A small image classifier, trained from scratch.
Training: muon at rate 0.0026, batches of 128.
Rows from block 7 of a small image classifier, named by matrix and row number. Rows with one number belong to one neuron. Each number is 128 + 24 x the weight over its row's rms, rounded and kept within 0 to 255. All counts start at 0. Numbers have three digits each. After the name is the row's rms in percent of the matrix's.
After each neuron's rows are labels from the 100 images, of 14976, where the neuron reaches its largest size: "top examples" is what is common among them. Only what is clearly more common there than usual is listed. The data: photos of arthropod specimens (BIOSCAN-5M). In brackets: how many of the 100, against the usual share in percent.
# gate: MLP gate (model.blocks.7.mlp.gate.weight, 416x160), inputs 0-159
# fc1: MLP up (model.blocks.7.mlp.fc1.weight, 416x160), inputs 0-159
# fc2: MLP down (model.blocks.7.mlp.fc2.weight, 160x416, transposed), outputs 0-159

gate.85 100:136126088136106142094158160102146113122133117156125175149126164151122087120118175104112123124094159125144097156120192158151152100109152109133137114092132156145117099096083110112105166149128132127142076119166111086122177107121123125131097154098122110124142137155125107141169067135111063122100117101132113108191145126127152146129105143129136121146125128098129144140163163101112140150164171132135110149101129132147110120146141132104152154150135097163134093128107116143104125105093137
fc1.85 102:161129114078148162144109137134149113113117143129137129129128125064128088169111120117156134099156099116144152084163148106155092133085155128099095157156133141136110069159139168150167115122110121143091143146115136152125129140157137172131070136144075123171129133133104108092143165117183133177180132139137149133039127128144155122092125132142122148128109155120127122126154112138140086101127141097131141113149153117139111111099142128113143101144110120133116134145158133111119123117136134
fc2.85 097:166125110108124091162060093126125145134111166102120131112143136140131108103133167116142132159096107138131133156099131128132143061102139148160114166181118129146174116132091139116102140157149117109160134140140146109144146164088126108159115161138145110148126124093161096139115084176132075126159149130124137126121151120138173140134113147089134102155136124154122119128133136141104094109101110118127131121129119145198071132093110101121091112130176137157138108102105115117169130154116119
top examples: order Hemiptera (46 vs 11.3); family Milichiidae (41 vs 1.4); family Aleyrodidae (39 vs 1.1)

gate.369 100:173113131127170173152147122155122113141156097052122110052093116142087099096118101155154131121101125129148112179121111106118109131115120108128136153084146128144139135103150191108127113114125130134135158121139120112135116120126145133158105051153111146113133131126113116128157105122151133132125150114140123149130124122135139124145162131135143144118134159105128148076163079123104157134114158160150066123093152156132132139142154135112105098081117143160113130091140133149165103163111139
fc1.369 113:109138114133132133150121156141143169160164133160124102123174119116153158151125098085105153118135110136128121131094123137168125147141113187144124141118108122115088071112051139147121161152142110133140119175140102130152156157134113100108152120134156110127120118121087110097078143081109106100142150128149073114137121164164124106133141141120105103176134127155114132119097138129134114105165105147137156134163091142142105138087175094137139137135073155124146121109134114103143126124079121
fc2.369 106:131132088138125113125145141098093135128129136097183140113126147126135140069134126127175109118152127129093112172128138152145162106112129140142145112110113145151062138141111117112140126104151105118146106132108107107139161159094162115126168155165095135181140131161115115122109135109099157106110107090140113130124138103129133131145113086168154130157121072097128140109112123131146122139083163150220121124125106162137119111182109105119160117109154105158107124113139176115114107132156111
top examples: order Hymenoptera (42 vs 20.5)

gate.312 080:150086081098107121118101112112126105122097142178107102151136148143090115116148112103156078112129121122124138156106155125154120125127132110156150123149119148074169119143136137122151181172093089132117158097131153116107145169147147100155145138111147134130138101068087087117136121134133154119121116132133128120156087088140123125127126124108091119118157165161123100128113173143141082110146135124131095078101146120127160098111124135112147133087130125125123137152141208104141142127171146
fc1.312 084:162107099127165136130133130103151159129142149157112092148144135144128107129159111100156136112118106106141119138149164102112141114144145144141149111142129131112144120148140130134116163167092149143134177102111112100087082144176108131130103169130103135124157082082114129108116147125107122116136108157137144147132066097153092152118109118133087144142142112164119144129123121160180113084099110119121106091151129104131128100132092107069155130143142107093129203124161171132124127177130160
fc2.312 089:130100159109106156143133149137107124171175155131082141164108112159165120127122078121144130081151136126146123102121100112125095110125120132142130129107113133091164121080146156130119157128128147121150136120144109091120155128176172142155157128161155102127102164090119167124146092135076135114094111093122141144106135139103084137103107141133119135122122088143100104159161157140138091103120120104167137124117127098127143114110153170121144111101127127137138156166146164084115189099173140
top examples: order Coleoptera (84 vs 16.8)

gate.113 083:095113149104119123119117134140140141098129173118115082154130147095111131166114094118159126121108150106126132108146118101149132134085158175118074110110146129089116121119124131138103110121111176136124173159137113109112136138186193159104115111140140102143103127130096122164138129141114134146140106117093149158141084100142120168085169127121164116102159163131179077131148112104079157120178132131112083093141110164107125145086131133148112142134128138151149132133139133159135115092125136
fc1.113 090:114110195158139156102122086093120130112139113146110141138146088085109127122159116115146156127122116140130127129132139113111118166133118141119186163155116158171161065138172145120137162130108125130185125119127117141077128107068083137124136162110119164142123105125118101080125152121163124083107115144138122109105168132150148104103136159095171108133083120119138123122155098121157092090129123115126100129118130120085120137144148165105141103119167140128128165130100122117126120086123112
fc2.113 090:116130111102129101153133125118132114128111093128116171146100149099110104165122106150114119106121164134117114127090156202147110141126133104130132103160123150111095109169086140132128090133162190174091107141173133162081102146133138112146156143125157155126144148157119166115102161148158106120141130162125121145089121134097088140147158145131101159099123131133111124146119112178125134103142115151153156115149150118159102134143132111088130119095071119141143102111176084128107135103108098
top examples: order Diptera (61 vs 30.6)

gate.135 119:149111129146103138167114123164104146105138160131128140115153118093119094084144143127178126112121104089094160166146116082169141085111131108122137089154157117120151135174087140142160128158123109100141097108161155107131115120106130122119165140112143123129125132116141195143133068104106150113127147146101124109106141111114130175101142132088172126151144136159112125123113147162109143133117141116131176180104151113101096082114134121140136108110126125125119139067134112105135096148117074
fc1.135 119:128136138141163162148120147127108085103153121143096114131174102134177119116152135149176153123104135134137126133084129139141114087141088091146162108122159142103141109168106169150128150097152122100112088143134114119111121119125128107116172100085086137096114115179124122104125142143144102107094127147133170091118149105109127190127103139132135164140102121104138118121108143155134126097113134163113115104148149147111124134099129099171151121102116142135126163061123098157146160180170121
fc2.135 117:112094066103085085134153140143153119132096173105135095133081098133095130124120116162113107159105099134166133112094145122148112110090132082132146109126126136153129089093122090147138148101148169110107152128146134141158131179108156131129158172161155117176152122109128144122103119111175132094131147136132120147164128110144149101179175158086111137096088128133113126148147094157140101135110157123144113112107121125110112162141133123107120119115113185142155146139148099111140159121128146
top examples: order Lepidoptera (28 vs 7.3)

gate.224 104:109127106169161171086087140121164137148153103156110106103097114085115119167132128107153133125121102126158132130132140116123165101120148124120117118128142151116156101141121117096139116148144096117150149096084170118119163185148109168131123124119128138112165111128117121150105127122111158133154180158089147114129200137135129089113149140120151147118135175062111120137122107125129123148118129123107112156123090153096145082161145092124140110099090121189117143119138122159161097160130134
fc1.224 106:133072134104131117139141117099142149109127148160092137163139134112145118154077131179103115080175098114164101134121092181154138146089147127136119125128120141120097108113136157083185112163130138100115145113130136125130143144076115124104113148142165142118107134105181159080156164134121132144122121115156113127155113122103129145089146115129144121114133158132125114109121120149120117102134088123131107167113066147126126106171117166080098136116183134127152139117156164138105102128164115
fc2.224 103:157151112120118128144078101145138110148139154102125163120134120106136086094124123118166123101117142103132162133150164133105169083163177129086113136135121116134142155104090147122123136144077138088108124121126116093127141064131089140154171140145135113098125144110144141105124133125136114117121125111127139106116089116178165205140160126141140117108140094152161135109141127143103107161119158139107112130086160123148128138096140153180154090170104131127119151176100121108094111133097142
top examples: class Arachnida (48 vs 4); order Trombidiformes (31 vs 1.4)

gate.253 125:136116151123129127152124113120184170132116082118087132142105156085142125114102123126138137132106175133130103116127182127138156089141115113170125117154157154171132152123132136131095117120138129126120154126087127093121129096144129151118094120128154166108183174096094158101095135081116129124122143140160120122136132108149142131161123131074175139150107145159172100126125104185119148146122088143128099138119103108094142075152128097123101152164139114102088102131126111113137112148177130
fc1.253 123:099177135150096169147152116116136150139120108085108112151136137132169107074139102130154163130139097160114164141113155146129146123116127105123122142127074119124101130099176139163105152147123096150134101120136097114126138143120099150136165168095185081098156068125110114134093115074120103152150120146163117103098101111107168110102098120146148114098127161090166153157125095143143171122139136129106109126130146111150117123123109094151120135114112151156137156156149149142140137165141126
fc2.253 132:149119112115160089117126102144150078139124086131108137136106158126145123126113142140118162159096093094127183131085116123148097141119145167143119143143153144165142131150094115178105098092119096132126157075100131148161107151172102120178119129137150105153135113150116172102190150135091090126140072103112136125119121121125129140115139133156139117125100121148115159134148105138115147149137162118114155153158098146131109122110157169106059138110147122085097104128157131149141110125139129
top examples: class Arachnida (44 vs 4); order Trombidiformes (30 vs 1.4)

gate.60 100:136113113136140102156131140151115158133111147106142117155201109139167120091181157147149128144088088128095113150153119166099125112140145092106091130139095143102101111123109125131169151171145115157093107122122115129126137181161146144115141149126105117139108090142111134121140102085124101129137139125146173124159151086136105165144147161093175100128120102118137121119152121146126117095172165134136136099107137090101172132121079106150115098125101127138141125100103103144142079145162116
fc1.60 101:167140115140141124113171107098103142135175116125083100161101148129108146145132111157109170106130136101138145058119113115135136118130138122119145127092177149135174119123085080127116131069154130101121163121173137104144120107165134088170106130123155158126169152125164100104123143126107151124102147146092157114137097182085110100113075132165187151125141157150119123143130140155102134114100127121135127101133099144149145128139116141123112137110133113133125120109180129095111141108115112
fc2.60 099:163094148126146111145170133146085127172073141113178138098147130119156115111150121136101187140166065127147125133097166100152131094112147144084104138171140127115155102139094109147114142153171088168137104135129155149110088160115134134138128122134129116161152153126149137132144134090109156085127113139084113125149141117142126101140121112087093143082141108116173122127110124129146091120147126122144150127091161125107122134127132093118128100098119113142091123119160126177138152131153085
top examples: order Lepidoptera (69 vs 7.3)

gate.230 086:157071119134115141119113114180080103134103102133132128144087094118120169127114124113142176125139158105110131140115138111116120131123131190155108121120141099164108124139133133116147164127079146144178110119125124126084137109125158124107141121145129118148111148091107131157115160094140140144129133080119112132153186125133095161187127133167150092120162158159131127091154132097134147125124145137129092106103106122095116106132113106123179107135113085113142157166141097160093120161094161
fc1.230 091:166116114106111112142136171147086143077134122121135126131145115098108119140112092111150088130080157156091112150173127103125121107088139127131121160144118135110136098146068111126138138114168133170119163109134128093145077123176102115120160147165131112138155104179101112139118148117132126123117093115116161129128162149157150113125086130150115110103123128132132145096141113123090145148173121148142161148099176166159088112120131159143095149160149097118107122131188110153135164133124146
fc2.230 089:146080127118162127119121148124169134132146125090090103133111152151179108122129141144143143107152115114140177134146140085089107109135070126138105093123173114126117090104145098142126153122124144132148122110119133151126114158153112102119132145095108123146139141155153117126160116124134105134139129161127134158086136134105092126181119122116117137103161113123104149162158164160133180146090110128114129118119140069091176166152116103138135152117138132096116114121091150098076087102194135
top examples: order Coleoptera (63 vs 16.8)

gate.249 116:140118139107120140129104154118129106087135158115130110171146100132106158122101146180103097154134118103144120176118103119112092130162128141119136128121142160136114141167135148118119158140154119146132149120082152133172121114125118150099090139074157162138132129152118123170118071121170158135101110076104109136134131101133162145145134096102113142114151137098121098115178145128159095140120098156133130117042100142145089112122092108105122190126103135131130152120150131134146157137093149
fc1.249 114:096099140079122157108104165096162127140084151112138127150139149147128152139118085134129075139104116133106090165109123131100102122121128146160142142147123115131070163126144150101147148144112136109119136176159171119096130085167134098124105170137141103166110106113080125135123116146124139109143180107078179092115106132134093086139130126154140117086152117135116135125167090142119139138143149126129119127133122081111153103159143124122145168123141134132122158126150122130089124128191163
fc2.249 118:095110084150109136115121120146115096106111158138136121166143108098094143153126104152106161142128104103138087113140140137098078146113153129115151137088165119085113144115145136103114116151170119156171154107138123135124177118153099100113096128144134132119098131131129155109178093175144110099126176165135113134107107121105108172129129117105154103157146113119131159114197111118126133099158148117171116143094114148139107111127136137168155127121068134157143117123156099142101127117151183
top examples: order Coleoptera (95 vs 16.8)

gate.72 121:120110070135155164164152174161135138145114091161094135103112127120125133144168103133150151114115146092139123146123160130136128092128127138137127080103126136138151153131133144112114130117077125115126079156157083138136164088133109118152130095151112090133122154108149135135145116166148121163132150160148103139129133087079152117136123129122214171124130116145115113140129107089156126079146138117120113118127138141103141073139076124104093156109101176124151111145137127122106120086146120
fc1.72 125:142121109158078070107119141144079063175120107107162110136115121100100120105122097116103131159114112092159153138100157138123101116122130143153103110099132136142122069145106132098126139133135135149164091141211080162135137115146117123156171128144135134153143132126128129142144112126153142149129158119135112130106170094103136121160137124129141135104135160115104109155123097118166147120163148123126086136137137151125157076115127113187120138097136104156077104147112152145139136112145119
fc2.72 118:140139108148127133178126138126117123090071110137144126123142157138118150146176128184140127131130124137143108127096120097063118163087212167135109143163110117155098185113125170150141153143135173109123126111124114133103121160106125122123115136159135041099126116118143146143114115100122141135125126141132120148092123162144135131114124150123114128115100109086134153109141125063118152091155141121171125102143126151124125118131147118156137076106144104132158133142111105132135087110124139
top examples: order Hymenoptera (68 vs 20.5)

gate.272 110:150100156123142186135100148154120098167135135151127118140131124116133077146098157106175127151108136112132138136109186124146146149156142146103124154113099150140128121086152127174108189120099127130129167096175099137127123137157109094128092147114097094120158112147113160112104117113095138107164124116123158110099121134186146122165152120167089137109138164134163128137086112145136163153129137168143106172106120091103103150099137130125111092133132095125136098102123116125095146108159126
fc1.272 110:133164114151106185142124162121128112161122174115119115128102120101143128149128131089119148103139098095103120128129143164163135095142171122124095119076121102146079143155126126110140116131144157087149152092116141126116145081120111111107108136138134188116138143111107100083105116146144159106125126142124111129169136096168089139116114156103101145141148115183135116107098111164114171101137118100109116118090174157113139122124106175167188177145121109122126153127105125111150115121121135
fc2.272 113:127125132112144106138117172098129139168082105108121116150117105117120131138084157143100112112143139165132147109122098183164135078121180116132138120140165124132103121162125122100132130124102148110213115131128135133130107131132093141109125132125132090183161113141121099116138134122101105148130089127136166129118117140086148194172118134132140131117128135098147118133106104127160157132157118109140108153151106160101144164145168118121118100112093108150176113193107106077128136107139137
top examples: order Coleoptera (70 vs 16.8)

gate.193 093:128123129111142126156104133138127111175122154125116130118121142117129132131114125143174120097130185094157145147113131093131125104095154129128131141147158075118144083110137193103150096122125116123188155107114156136119082140141149117127122101122151133139092130126106184142135127081134108109123130148104163094110133121097159117136097122121143114140143116119131119128065125133128150160166073107143156149164124100147148121102175111142111123134147043109118113128168138136108080116130165
fc1.193 101:147136125129115118115164153127166119115136112122147133099170098129142114144091123159152124133093120169100112117113149106096159108143116127188166162124097150114140119113129141126122125086119176117090139129127144115166111075122112148120106140117095149102137142204157103089110115115099084082081095146145145090145108128118114133132138104147109141136106137134124136138159151160148117125113154154127099114059113158150142122134127137083158104149118171147125180104088135120140134134160119
fc2.193 101:147111116116136143117116132132125107174166108130105123107109101140131105167158084176156109093094157121158143129091093121133156112122139119104165139147111144124168119140151109124148140133107121095093124158126162138100156163097110078113150149146112142143148123115145105168130083143160119074157122173130147106152110140127157100100166151095093123116114093133099111132148147162138117122133113069141168123084101072134122111108125114136123151098144143134120137125163090130140188143114138
top examples: order Lepidoptera (30 vs 7.3)

gate.4 093:112132154103145172162106117140125073166100093143165109108137071135081101127174158150111097138144144092129144168085130152144170124124146114161133155141138127159108135131153102177091169125131094148169136122107149109145158166103138114119122155159152140124126071126119123138109141144161126149102135149128167083118158142130137127151146117116108140117127150103118134083143122120129140142112112128114077095171154131105092127076161107124153125144109107108104080125115101123128133119141115
fc1.4 091:086160106098097121087107127132100183164158189111108131130137175161151164143180131141155137151183125112140094116167120137142091116143101136117104145087117142131153121112127134138174143162130143133127115146138096131114071150138119111082103078092134112140155129130089169094109125145140164101112098082121110092129132155134143096143121116099176123151096136135121123096131160116131127105127133124138117137116153136144152113131110157166117126106104152137116150147094122117151125109172133
fc2.4 089:117097090135152156134162143096125098109110099111163097152136133134134115131091148098146148143122152142122136116152143095085156105141174135114147146132141119159105132135110155159130094109127119143149089129122140129118183138129116131131161150067132038126130126101153137124084173122136111103146114118155137152118108137114105153137137102124114171137132120120121086113137112079130144127121146077118146104104176121148130111089145122157112124143118129157138089137153191137150158157068128
top examples: order Diptera (72 vs 30.6)

gate.403 075:126139072124087077111113136111149144129116172161135117163131079097153178145162125146134142164113086137156121167170157116102129122131147140148113147109088122100106113119091121142144142138127119165121141130142138114142152129139132086121122122122162135105084161120124126101126138153184129116125097125150096139098131154093113096131104118115120116140181083136127123106142138114131144178137111138137103132165149097112110172128089143173141131105104152098074155140127099082105167146142127
fc1.403 077:141113127169137069139113157133121128120152165158146155158115103133159149146133125147148121146135104134147105129135125139155146142125125132168197153126134117101127100111089170108090162109120187125139068142082125109137098132151141103124130096107115130131110147105111121112108134089135136142107119114140128119124106175091118096107124126059101124170153106119084132139153156148094082127136129104151090121166106107087122153108156114151119124098152103099121191125126111122143127156140149
fc2.403 074:140103141131119145160156049129150133140074110120163130104128123128146112131125113163166130094128128095195149114170098143099124114149115146155167102128127141117122146113147146097118123101132129150147114052131108098160114173149097168134121154095118118078125081136101112143106165146100116130145139142134140095119127149136096159127123116165147137114133063133142113131167136143098093120099081119145145126121150127113162144091149113131131105105135156148148158166126139132143140143126147
top examples: order Coleoptera (39 vs 16.8)

gate.413 113:154155128149128123091104099091121097163142101121109108124144142181130130135124144137123169097143098099177139112157133141125095130151180141127150127172142118180127099132114100096135154119101122128114159134126101078090127126097141128115136097118092123132106174097105110173103118181089123125119102121094137129158127143144095117145165142104178158132139091153108120149129155127110143127091111139127113103163125163066099146118151127137114165138110142141182146136143093137115091139136129
fc1.413 109:128158091136123107158164093109157125108178149124129146098130147124173127142101089150151089099087133157151111099106119135132167105112094115137126097157131125131123116120087117136124116108152094112066147104145176121165109099129112105113132135142156134130118116163138148069139168106174094148114159133097157115142145131161156112075078106163165117121106090093152131137098109151129153162138122142124087155133115118142145117143177140131112103133118147151100149160134143109126139121136115
fc2.413 113:127132136106142131112093137125125120093114087132145097146141083104175171113174106111133124114166114133117199118160142168150137131124104149142121142132152124151158102147115105089061152119096103107102124107158130138100089082162107096132147109112124148146099097160149085131126113151159083146112113146117144129143132092109125114157150103165119138123132115127105133117134144132154164148093163155101129120133173145133112104152133181110164137141126089178101146114117148118163117106135133
top examples: class Arachnida (27 vs 4)

gate.63 080:132144135137123114115145101136107117126112158126099169112183146097128142147121134135170165112148130144137117158146124153111196109118109098154141136118145136083114119134116118130104146118127099098123139132118140113109133164092150166181145125085132127133176129058139153122111159115103067105149099142084149091112155134117131170093098159133135103152117118099129145065110135144125123115161151141115093154099107117142165108144086139141106132165137089114115135154164132123158099121126103
fc1.63 084:096066167169132128149119124114118109107123134148137131089153118168158163110134134093161090123120118130110140109137082120151097143163137123101097138145146103112156149156116186153153112103127099122102094104125120094132115116147139152118146164143136149119085148144111144103105099111122106118101128114106126146126103112148145130172176143159200134140169099125090129092150148099128154117122110107126163064181095123111128121088116161118124145130130128115134131106097149118115146092144139
fc2.63 083:147138141127125102142167143132143090125105091135138091104133097087127074108113169109138127128145124126131142142124147175128161095131101130125135102075114122115147113152137127141102161148163173123109141111176109083135095117143155169141137149114126156129181115170139145085133138155161116137146137093084157121112153141111092101111102138109081164074111148086138113114110128133136161119104113147122134097161124117161150121117139106159110118117156129094164108097140144144123137192110142
top examples: order Lepidoptera (29 vs 7.3)

gate.296 097:137126136081133123173129160111163127149115150183132125173118090163111140116177120125106136135110132130109160129102099192129117133180168175133147115155072100111108107151156183100079105151154101120102111157157118149087116160124128154122109142090148133111136149117171092079122110107149118135137124103114107117095129112156160103089126172095162131126115113108126115123122117116125125145125144138142112140119099122105123135122137149157109098130105111124121169142182110133109137155145125
fc1.296 094:121133106156141117091132091138104106090128151114141145163197152101130123117137108157112101100132120165162148108170118096131129150137063135161117122148156109116119130142080130168132164087095135123117118114131147115139148136112156109123149073126092125125136137132155151154114124127119152163103148110153123116109132159126144094123109150169119122119111112201132130138161136114177142118124101146106148131158148149160143146165136066176127123109120104099108116102094154153141168090136119
fc2.296 103:141145151124160168118091100113157094111115127147155134108108074133167111149170147152146123111138125126112112116120107146137148149141123117157125144120069075118144084141134148114124110136131120101122070082138136112136102120093185147121157118159104102147108136158166083139112103164138155158103139113142127108110142127140093142163155125113137145149151098126131094127128088078134111203143138142121132103134141133128115142115168099148135163128064135109104160164113126129136124144158125
top examples: class Arachnida (32 vs 4)

gate.354 079:119166139152116163097143143128138127113101124151154138155106142095154140154121119111139136138116140120167180136127128147141131082103116123142133177117121124172165134151148144141139132151098131145179129081082084194116086140104068146127165110138144117104161159103117163156081133164114124144122119125113130113149095129105169118134089124130151127143129123108155168133134130158124105102084133121114154078134092075165123131131146111090130186131126109092117119129131122142123148144125110
fc1.354 074:144106146138133118144092172137131131139130077121132144110179095143117124154134112131102182115167120130141110161117112102144097152151181147123135099126128146099120126168108127124105153128136110144125153105118157143094152139123097108121118147155124119129101121084111137104113146114123074114120105125110128124097140099144167148112121155081092134125130164145150114118097141094162120154139139133171079166109142144097111108167116152117089068100144155143154182096112126155151064118113142
fc2.354 082:132157152091129177121103175112106118130157151100112099122125090158111111153107117111127157132134128113097110099114106142147121147153130116158113134163154099140121158127107148126116155122132111101162193098146142145109178152139181151189114096158126112089123153097125095134123128098135128100161108123153168121133129148147139176137081142077075104102135095117147174132136136128141086123195127094116131127135155103117120101139117155111133123164142091137132119118120130138120124131100116
top examples: class Arachnida (27 vs 4)

gate.274 130:125127155126150145149159095096173089120101123157114126115122114181117137143095150141106120091092128100110111148089112142135182128163098108140164183139167140113128157119087106117142114138110093159135166131115147128177125132139071152103131112131120155137122134132145144140144120110162126123148168123097106078126118111120156105098130111101103157081150086096098122136175095137140114148116128124175132117103133159167147121162109079105104115104104147124127122128159125126107108109150163
fc1.274 118:097125140127146181134151134092149131154126141124089121165094075119118109130129112123137100127138113142119155110132161144152128103120115101154114139154138115117137116163145110158118142105145129150151162133115173123165122089156084125164151117129132121155127105116156123103144071127133149144167126104163156163085118113153138114084092121135135127109138148134089170156174111149156130110083104119090108164101125129154101138111121113111098122192094089118123077124117138145161167142100093
fc2.274 112:107098134142084117118140127149107107159153132125134131157154085116165142137169138151088176121108150117111127166155111139163118123135108117163132109093125115143134103130126165125183155116109174104165155105097075122148149139082109106118105106139112104101119175130100130131137124117148120165099150103139104097117104134127144094108119106129120142129090102125151159091126105101115122157096127121176129164146129196094136134166127124119149133130133140055154154120132156139114105128147169
top examples: order Coleoptera (56 vs 16.8)

gate.387 099:098161154114155105132145158130188150106093106124107147112124166138132082135108109150117118116135175155129095129170094127120108114146118123151125116118138178149154148092106126122155135104119144158146129142140173166108134109125176103119106182115072145140112134117147131130115151148122077143155105175150124167141142160097083112151140112113153143100128108105151087128097167105135117143100123104157114107087148135114123104132141132091096111136111184142108131148130110100078140111114121
fc1.387 099:180148135148116088140166118144123191135130145126100110090105109094159088149113119125152086108187124110130114132146083128125109153157098119090126166158101131130109115109152127157157139116122122082136146133133129113101111095108141119150119137126140139102163124158124158123132148127139105169169148147165154162130121145100085135164165138116103120094154107116152124102070153150140142152105091093173115118108146139098124137099145088147101118159141145125100124140166101092122140092125120
fc2.387 103:096126112109113163075123116141144139167150139144108135155116144111150126127130141142139158149128134099132126133101140142132148143155112110109088107123186112109072151133111098133069132109113142187134134121119164125147128162165117154113183112128114145146111132118136077136150135105124084135132151133073117139126119155161107075110116159111106108134129118076114108160086165123103162139160166139121155146107144147147132113101165117101122116086069102158099130137148144110110146155112149
top examples: order Diptera (61 vs 30.6)

gate.392 099:096077170142143109064114151123132140136171103130139114144112163139127102123125086109148145088142142162127110102139175132143099108161112108149134119143133183161096118079121126186130128126106154098109116153126100160098127162116134152153091179117142136103150146101101149152119139156146124126116159129130132115124151114153145089112144078127117135145113150147174114137088110158122186145138133129109125085113149142114108126147096126175143133114108115088146100141146114132115101140174130
fc1.392 094:156157104135121123151129095128138156089120201137106138114128121145113138150114151116174125156111093139115163117080094121105146153131130153102078104146109105124130104180140101106111154140130145122116143085110154111171127162111108091077172100118132125140101125161142109133128147114140114172123142109123119112135104117165113148136105131149135126117131134100120136136132158101092118128134135097147073167170141130137143138144134106059171150117190152142157164098119127139136099126106156
fc2.392 104:101131132099114144118149146142128160123126164138122135149130150148116114155114076127142168137186105096117135100122142153123083123090136113131097129110149159149058116143102109126116137146128152113120123157161149144123111159123133107121105178136161152131126144141130137154121140183085176133120133112127105090116073154133093128115105104085118145082145139145138102089112166140110168165154085136123141114114127147116146138192097157117124125091139118119147147101114178112149094124137093
top examples: class Arachnida (33 vs 4)

gate.152 109:130130129120145146136145171140136130132162098139118116139161105153126091130134106150145132095126170114115085165149102093130154115097102125124172148090138073124136163139112113133157153148140089091101115093137175132150148133141153101173070116115149085147134099102075117138149155136145096155114126131155119150118127098143130144153121107147129083160159099074145163108169139144070111144107144122123133138094108147107132127093115145114099111159135139102114130155137116161116090125166132
fc1.152 123:155116130123179137115157124160152126133151080129126105132112132143118076105149120110125102137102128102122103108137174090092137097160130090112136148087147116083108152119175119151133177186126147095131123113107143106146167124117169113119118129093138091138123111124134130091123166213151135140126151109123169159127116095113150144119135149099095124151146134055093148117112150126096120141127142133130123117080116172115137132121153170131136131145139141133111172142116117143126119152158136
fc2.152 117:126122113112121118129099144147134137146113138138135136171143105100093139104153134140114111152129124116139121106100126147110099117073123175164095071139054097093145149124124097107093098160124106079134071113120125112129144150120133147129156125160101129155118138165136131144147132151150191124133085117104122108136135119104123137114120126165136128122149160149147154141131153145101080121115157121109114140133122122168115145079166117101137149136087135149149178165087153171117122138129184
top examples: order Hemiptera (50 vs 11.3)

gate.355 104:131131151082142131108155121141114111153142175156138169105157143101155131065161103166161122129115184150130129122139122106109165101126136134138155135144114153104132090113083120110143093142131161142117089118172152154190123137112121123162131156102125135113134094134130105126162182134158119158125111156107128135082142078107154104138116120102120149153108085125127169113153119134116118136113091132116122091128103123110096150176086118149121116123086115143188137120123145123135152110091134
fc1.355 105:155121133117104123129138118150142129134123122140161160164112170100154115151135102112119132097127131134125120102147124126115140161133117140134111130160085099087147137136121149186117097150138145116120114125116116119156157118123114142109114113102154100106131134176104052111096141145117150114166121139092146114132111152134182118098127162141136112191184095130117127141114117150101117194149122116174167146098153087179152126134083137145116132088080105109111108150149107120150094122094128
fc2.355 106:099101118139145133048149147117154100129100106104126107148150138120071155115113124054124097161160126103142117121138093130079156105142187089120089181110114106128095126180108148140152162096137115122121130116150132100132150119135089172167140122172107113092123127119136142115116132109141104139160137137145126177133111163138137141157124114138096131109132139120141094104149148107152108091153114101148126173112154121126143145090106116154118154118164129131150148160115116135126146115102127
top examples: order Lepidoptera (36 vs 7.3)

gate.155 090:106134150098134147112112075129151122100125160158115126126189109147175131055104106126190165144138120114122093181097137141126151152177137145122133123106141129111117158131144148107129149140126164120101144145143107113098128098132117162132138119129142098126108140116122174085104110118146119160098119079099141129116105114118133138174141133121182135129170124122133101139124128153114105103114144145116125091119123127116084115150102114133147080088128132140156160064093111141129154173119139
fc1.155 091:126147133130157115095120120157170124062131146118115119144142142149133174087103108125190142132139134112146120183113143147150150120190150129115130138115152143062133126140138148141123119129145133134098161130150129155122146107127110140144121120104106110109159138142136153122119126091110078134121112114112118126055094121163128134120108178126126176141193120115125145157090122104117113121121127182153115099107091121129146078085092120148099105122161134106146105122092107128118108159133138
fc2.155 083:113146124115140147112106129144112130138108166105089114113092110109163121172108135105127109156083162106139157138119104149108143071122113114135181079097113167097177129124080098128128141113105149122107121130115132106159144132094123148095134154182105185176124130156124128100132087120098102144127124145106118121141110141157142084126125146136140104108167153104139089096125161117161136143103113140128144110165152113109146148128129148156103130180129187140148155107116115158126109143154150
top examples: order Lepidoptera (39 vs 7.3)

gate.275 069:125117108104149130129124131146116107108093084135119116108116172096106116144139115141138124143141115105134104156155132120121152109139108185140185128146118089072117087098155140124157118111125151134169160115130153137133123089157149146109105154093130098096158135126095141182145089158122126114122119120144105178129134095171083145149138149126128132144076122065151127127151158133138127120139120147111136125158157101122086152137152109100124150154096091167122161080169121149141099100104119
fc1.275 068:161156123184143133170125163140102111131148139117164115112143111151117077152149162130105132131131106122136132099086129175122131114161134131135135109138078144095102083103148150139093128170151104122161121118169122119135118104105127141091120111156111167089088127094133115099119151108121098081158130095152136127139176125085093125121125154147128143145167157109102146131098118113133170141142100158144104177141147108135124128149141118139108097080113128127137112147133089167148159156158087
fc2.275 070:147125117181100113104155134171150146098131147128133148163079100184128164140119137106145120119157133158126156121100099157169107106149130126127100109130128113126130095166171111140112141115131092125132116169112126111147095146114128102144145091148107108137083141139200130105098164100117144143115142119137162117138133126119111124152119108166166135158136139135122108112087135128113161171139125100136124140071109122083113176151141125136134128084208109101108136142131111095134122117095123
top examples: order Hemiptera (78 vs 11.3); family Tropiduchidae (36 vs 0.5)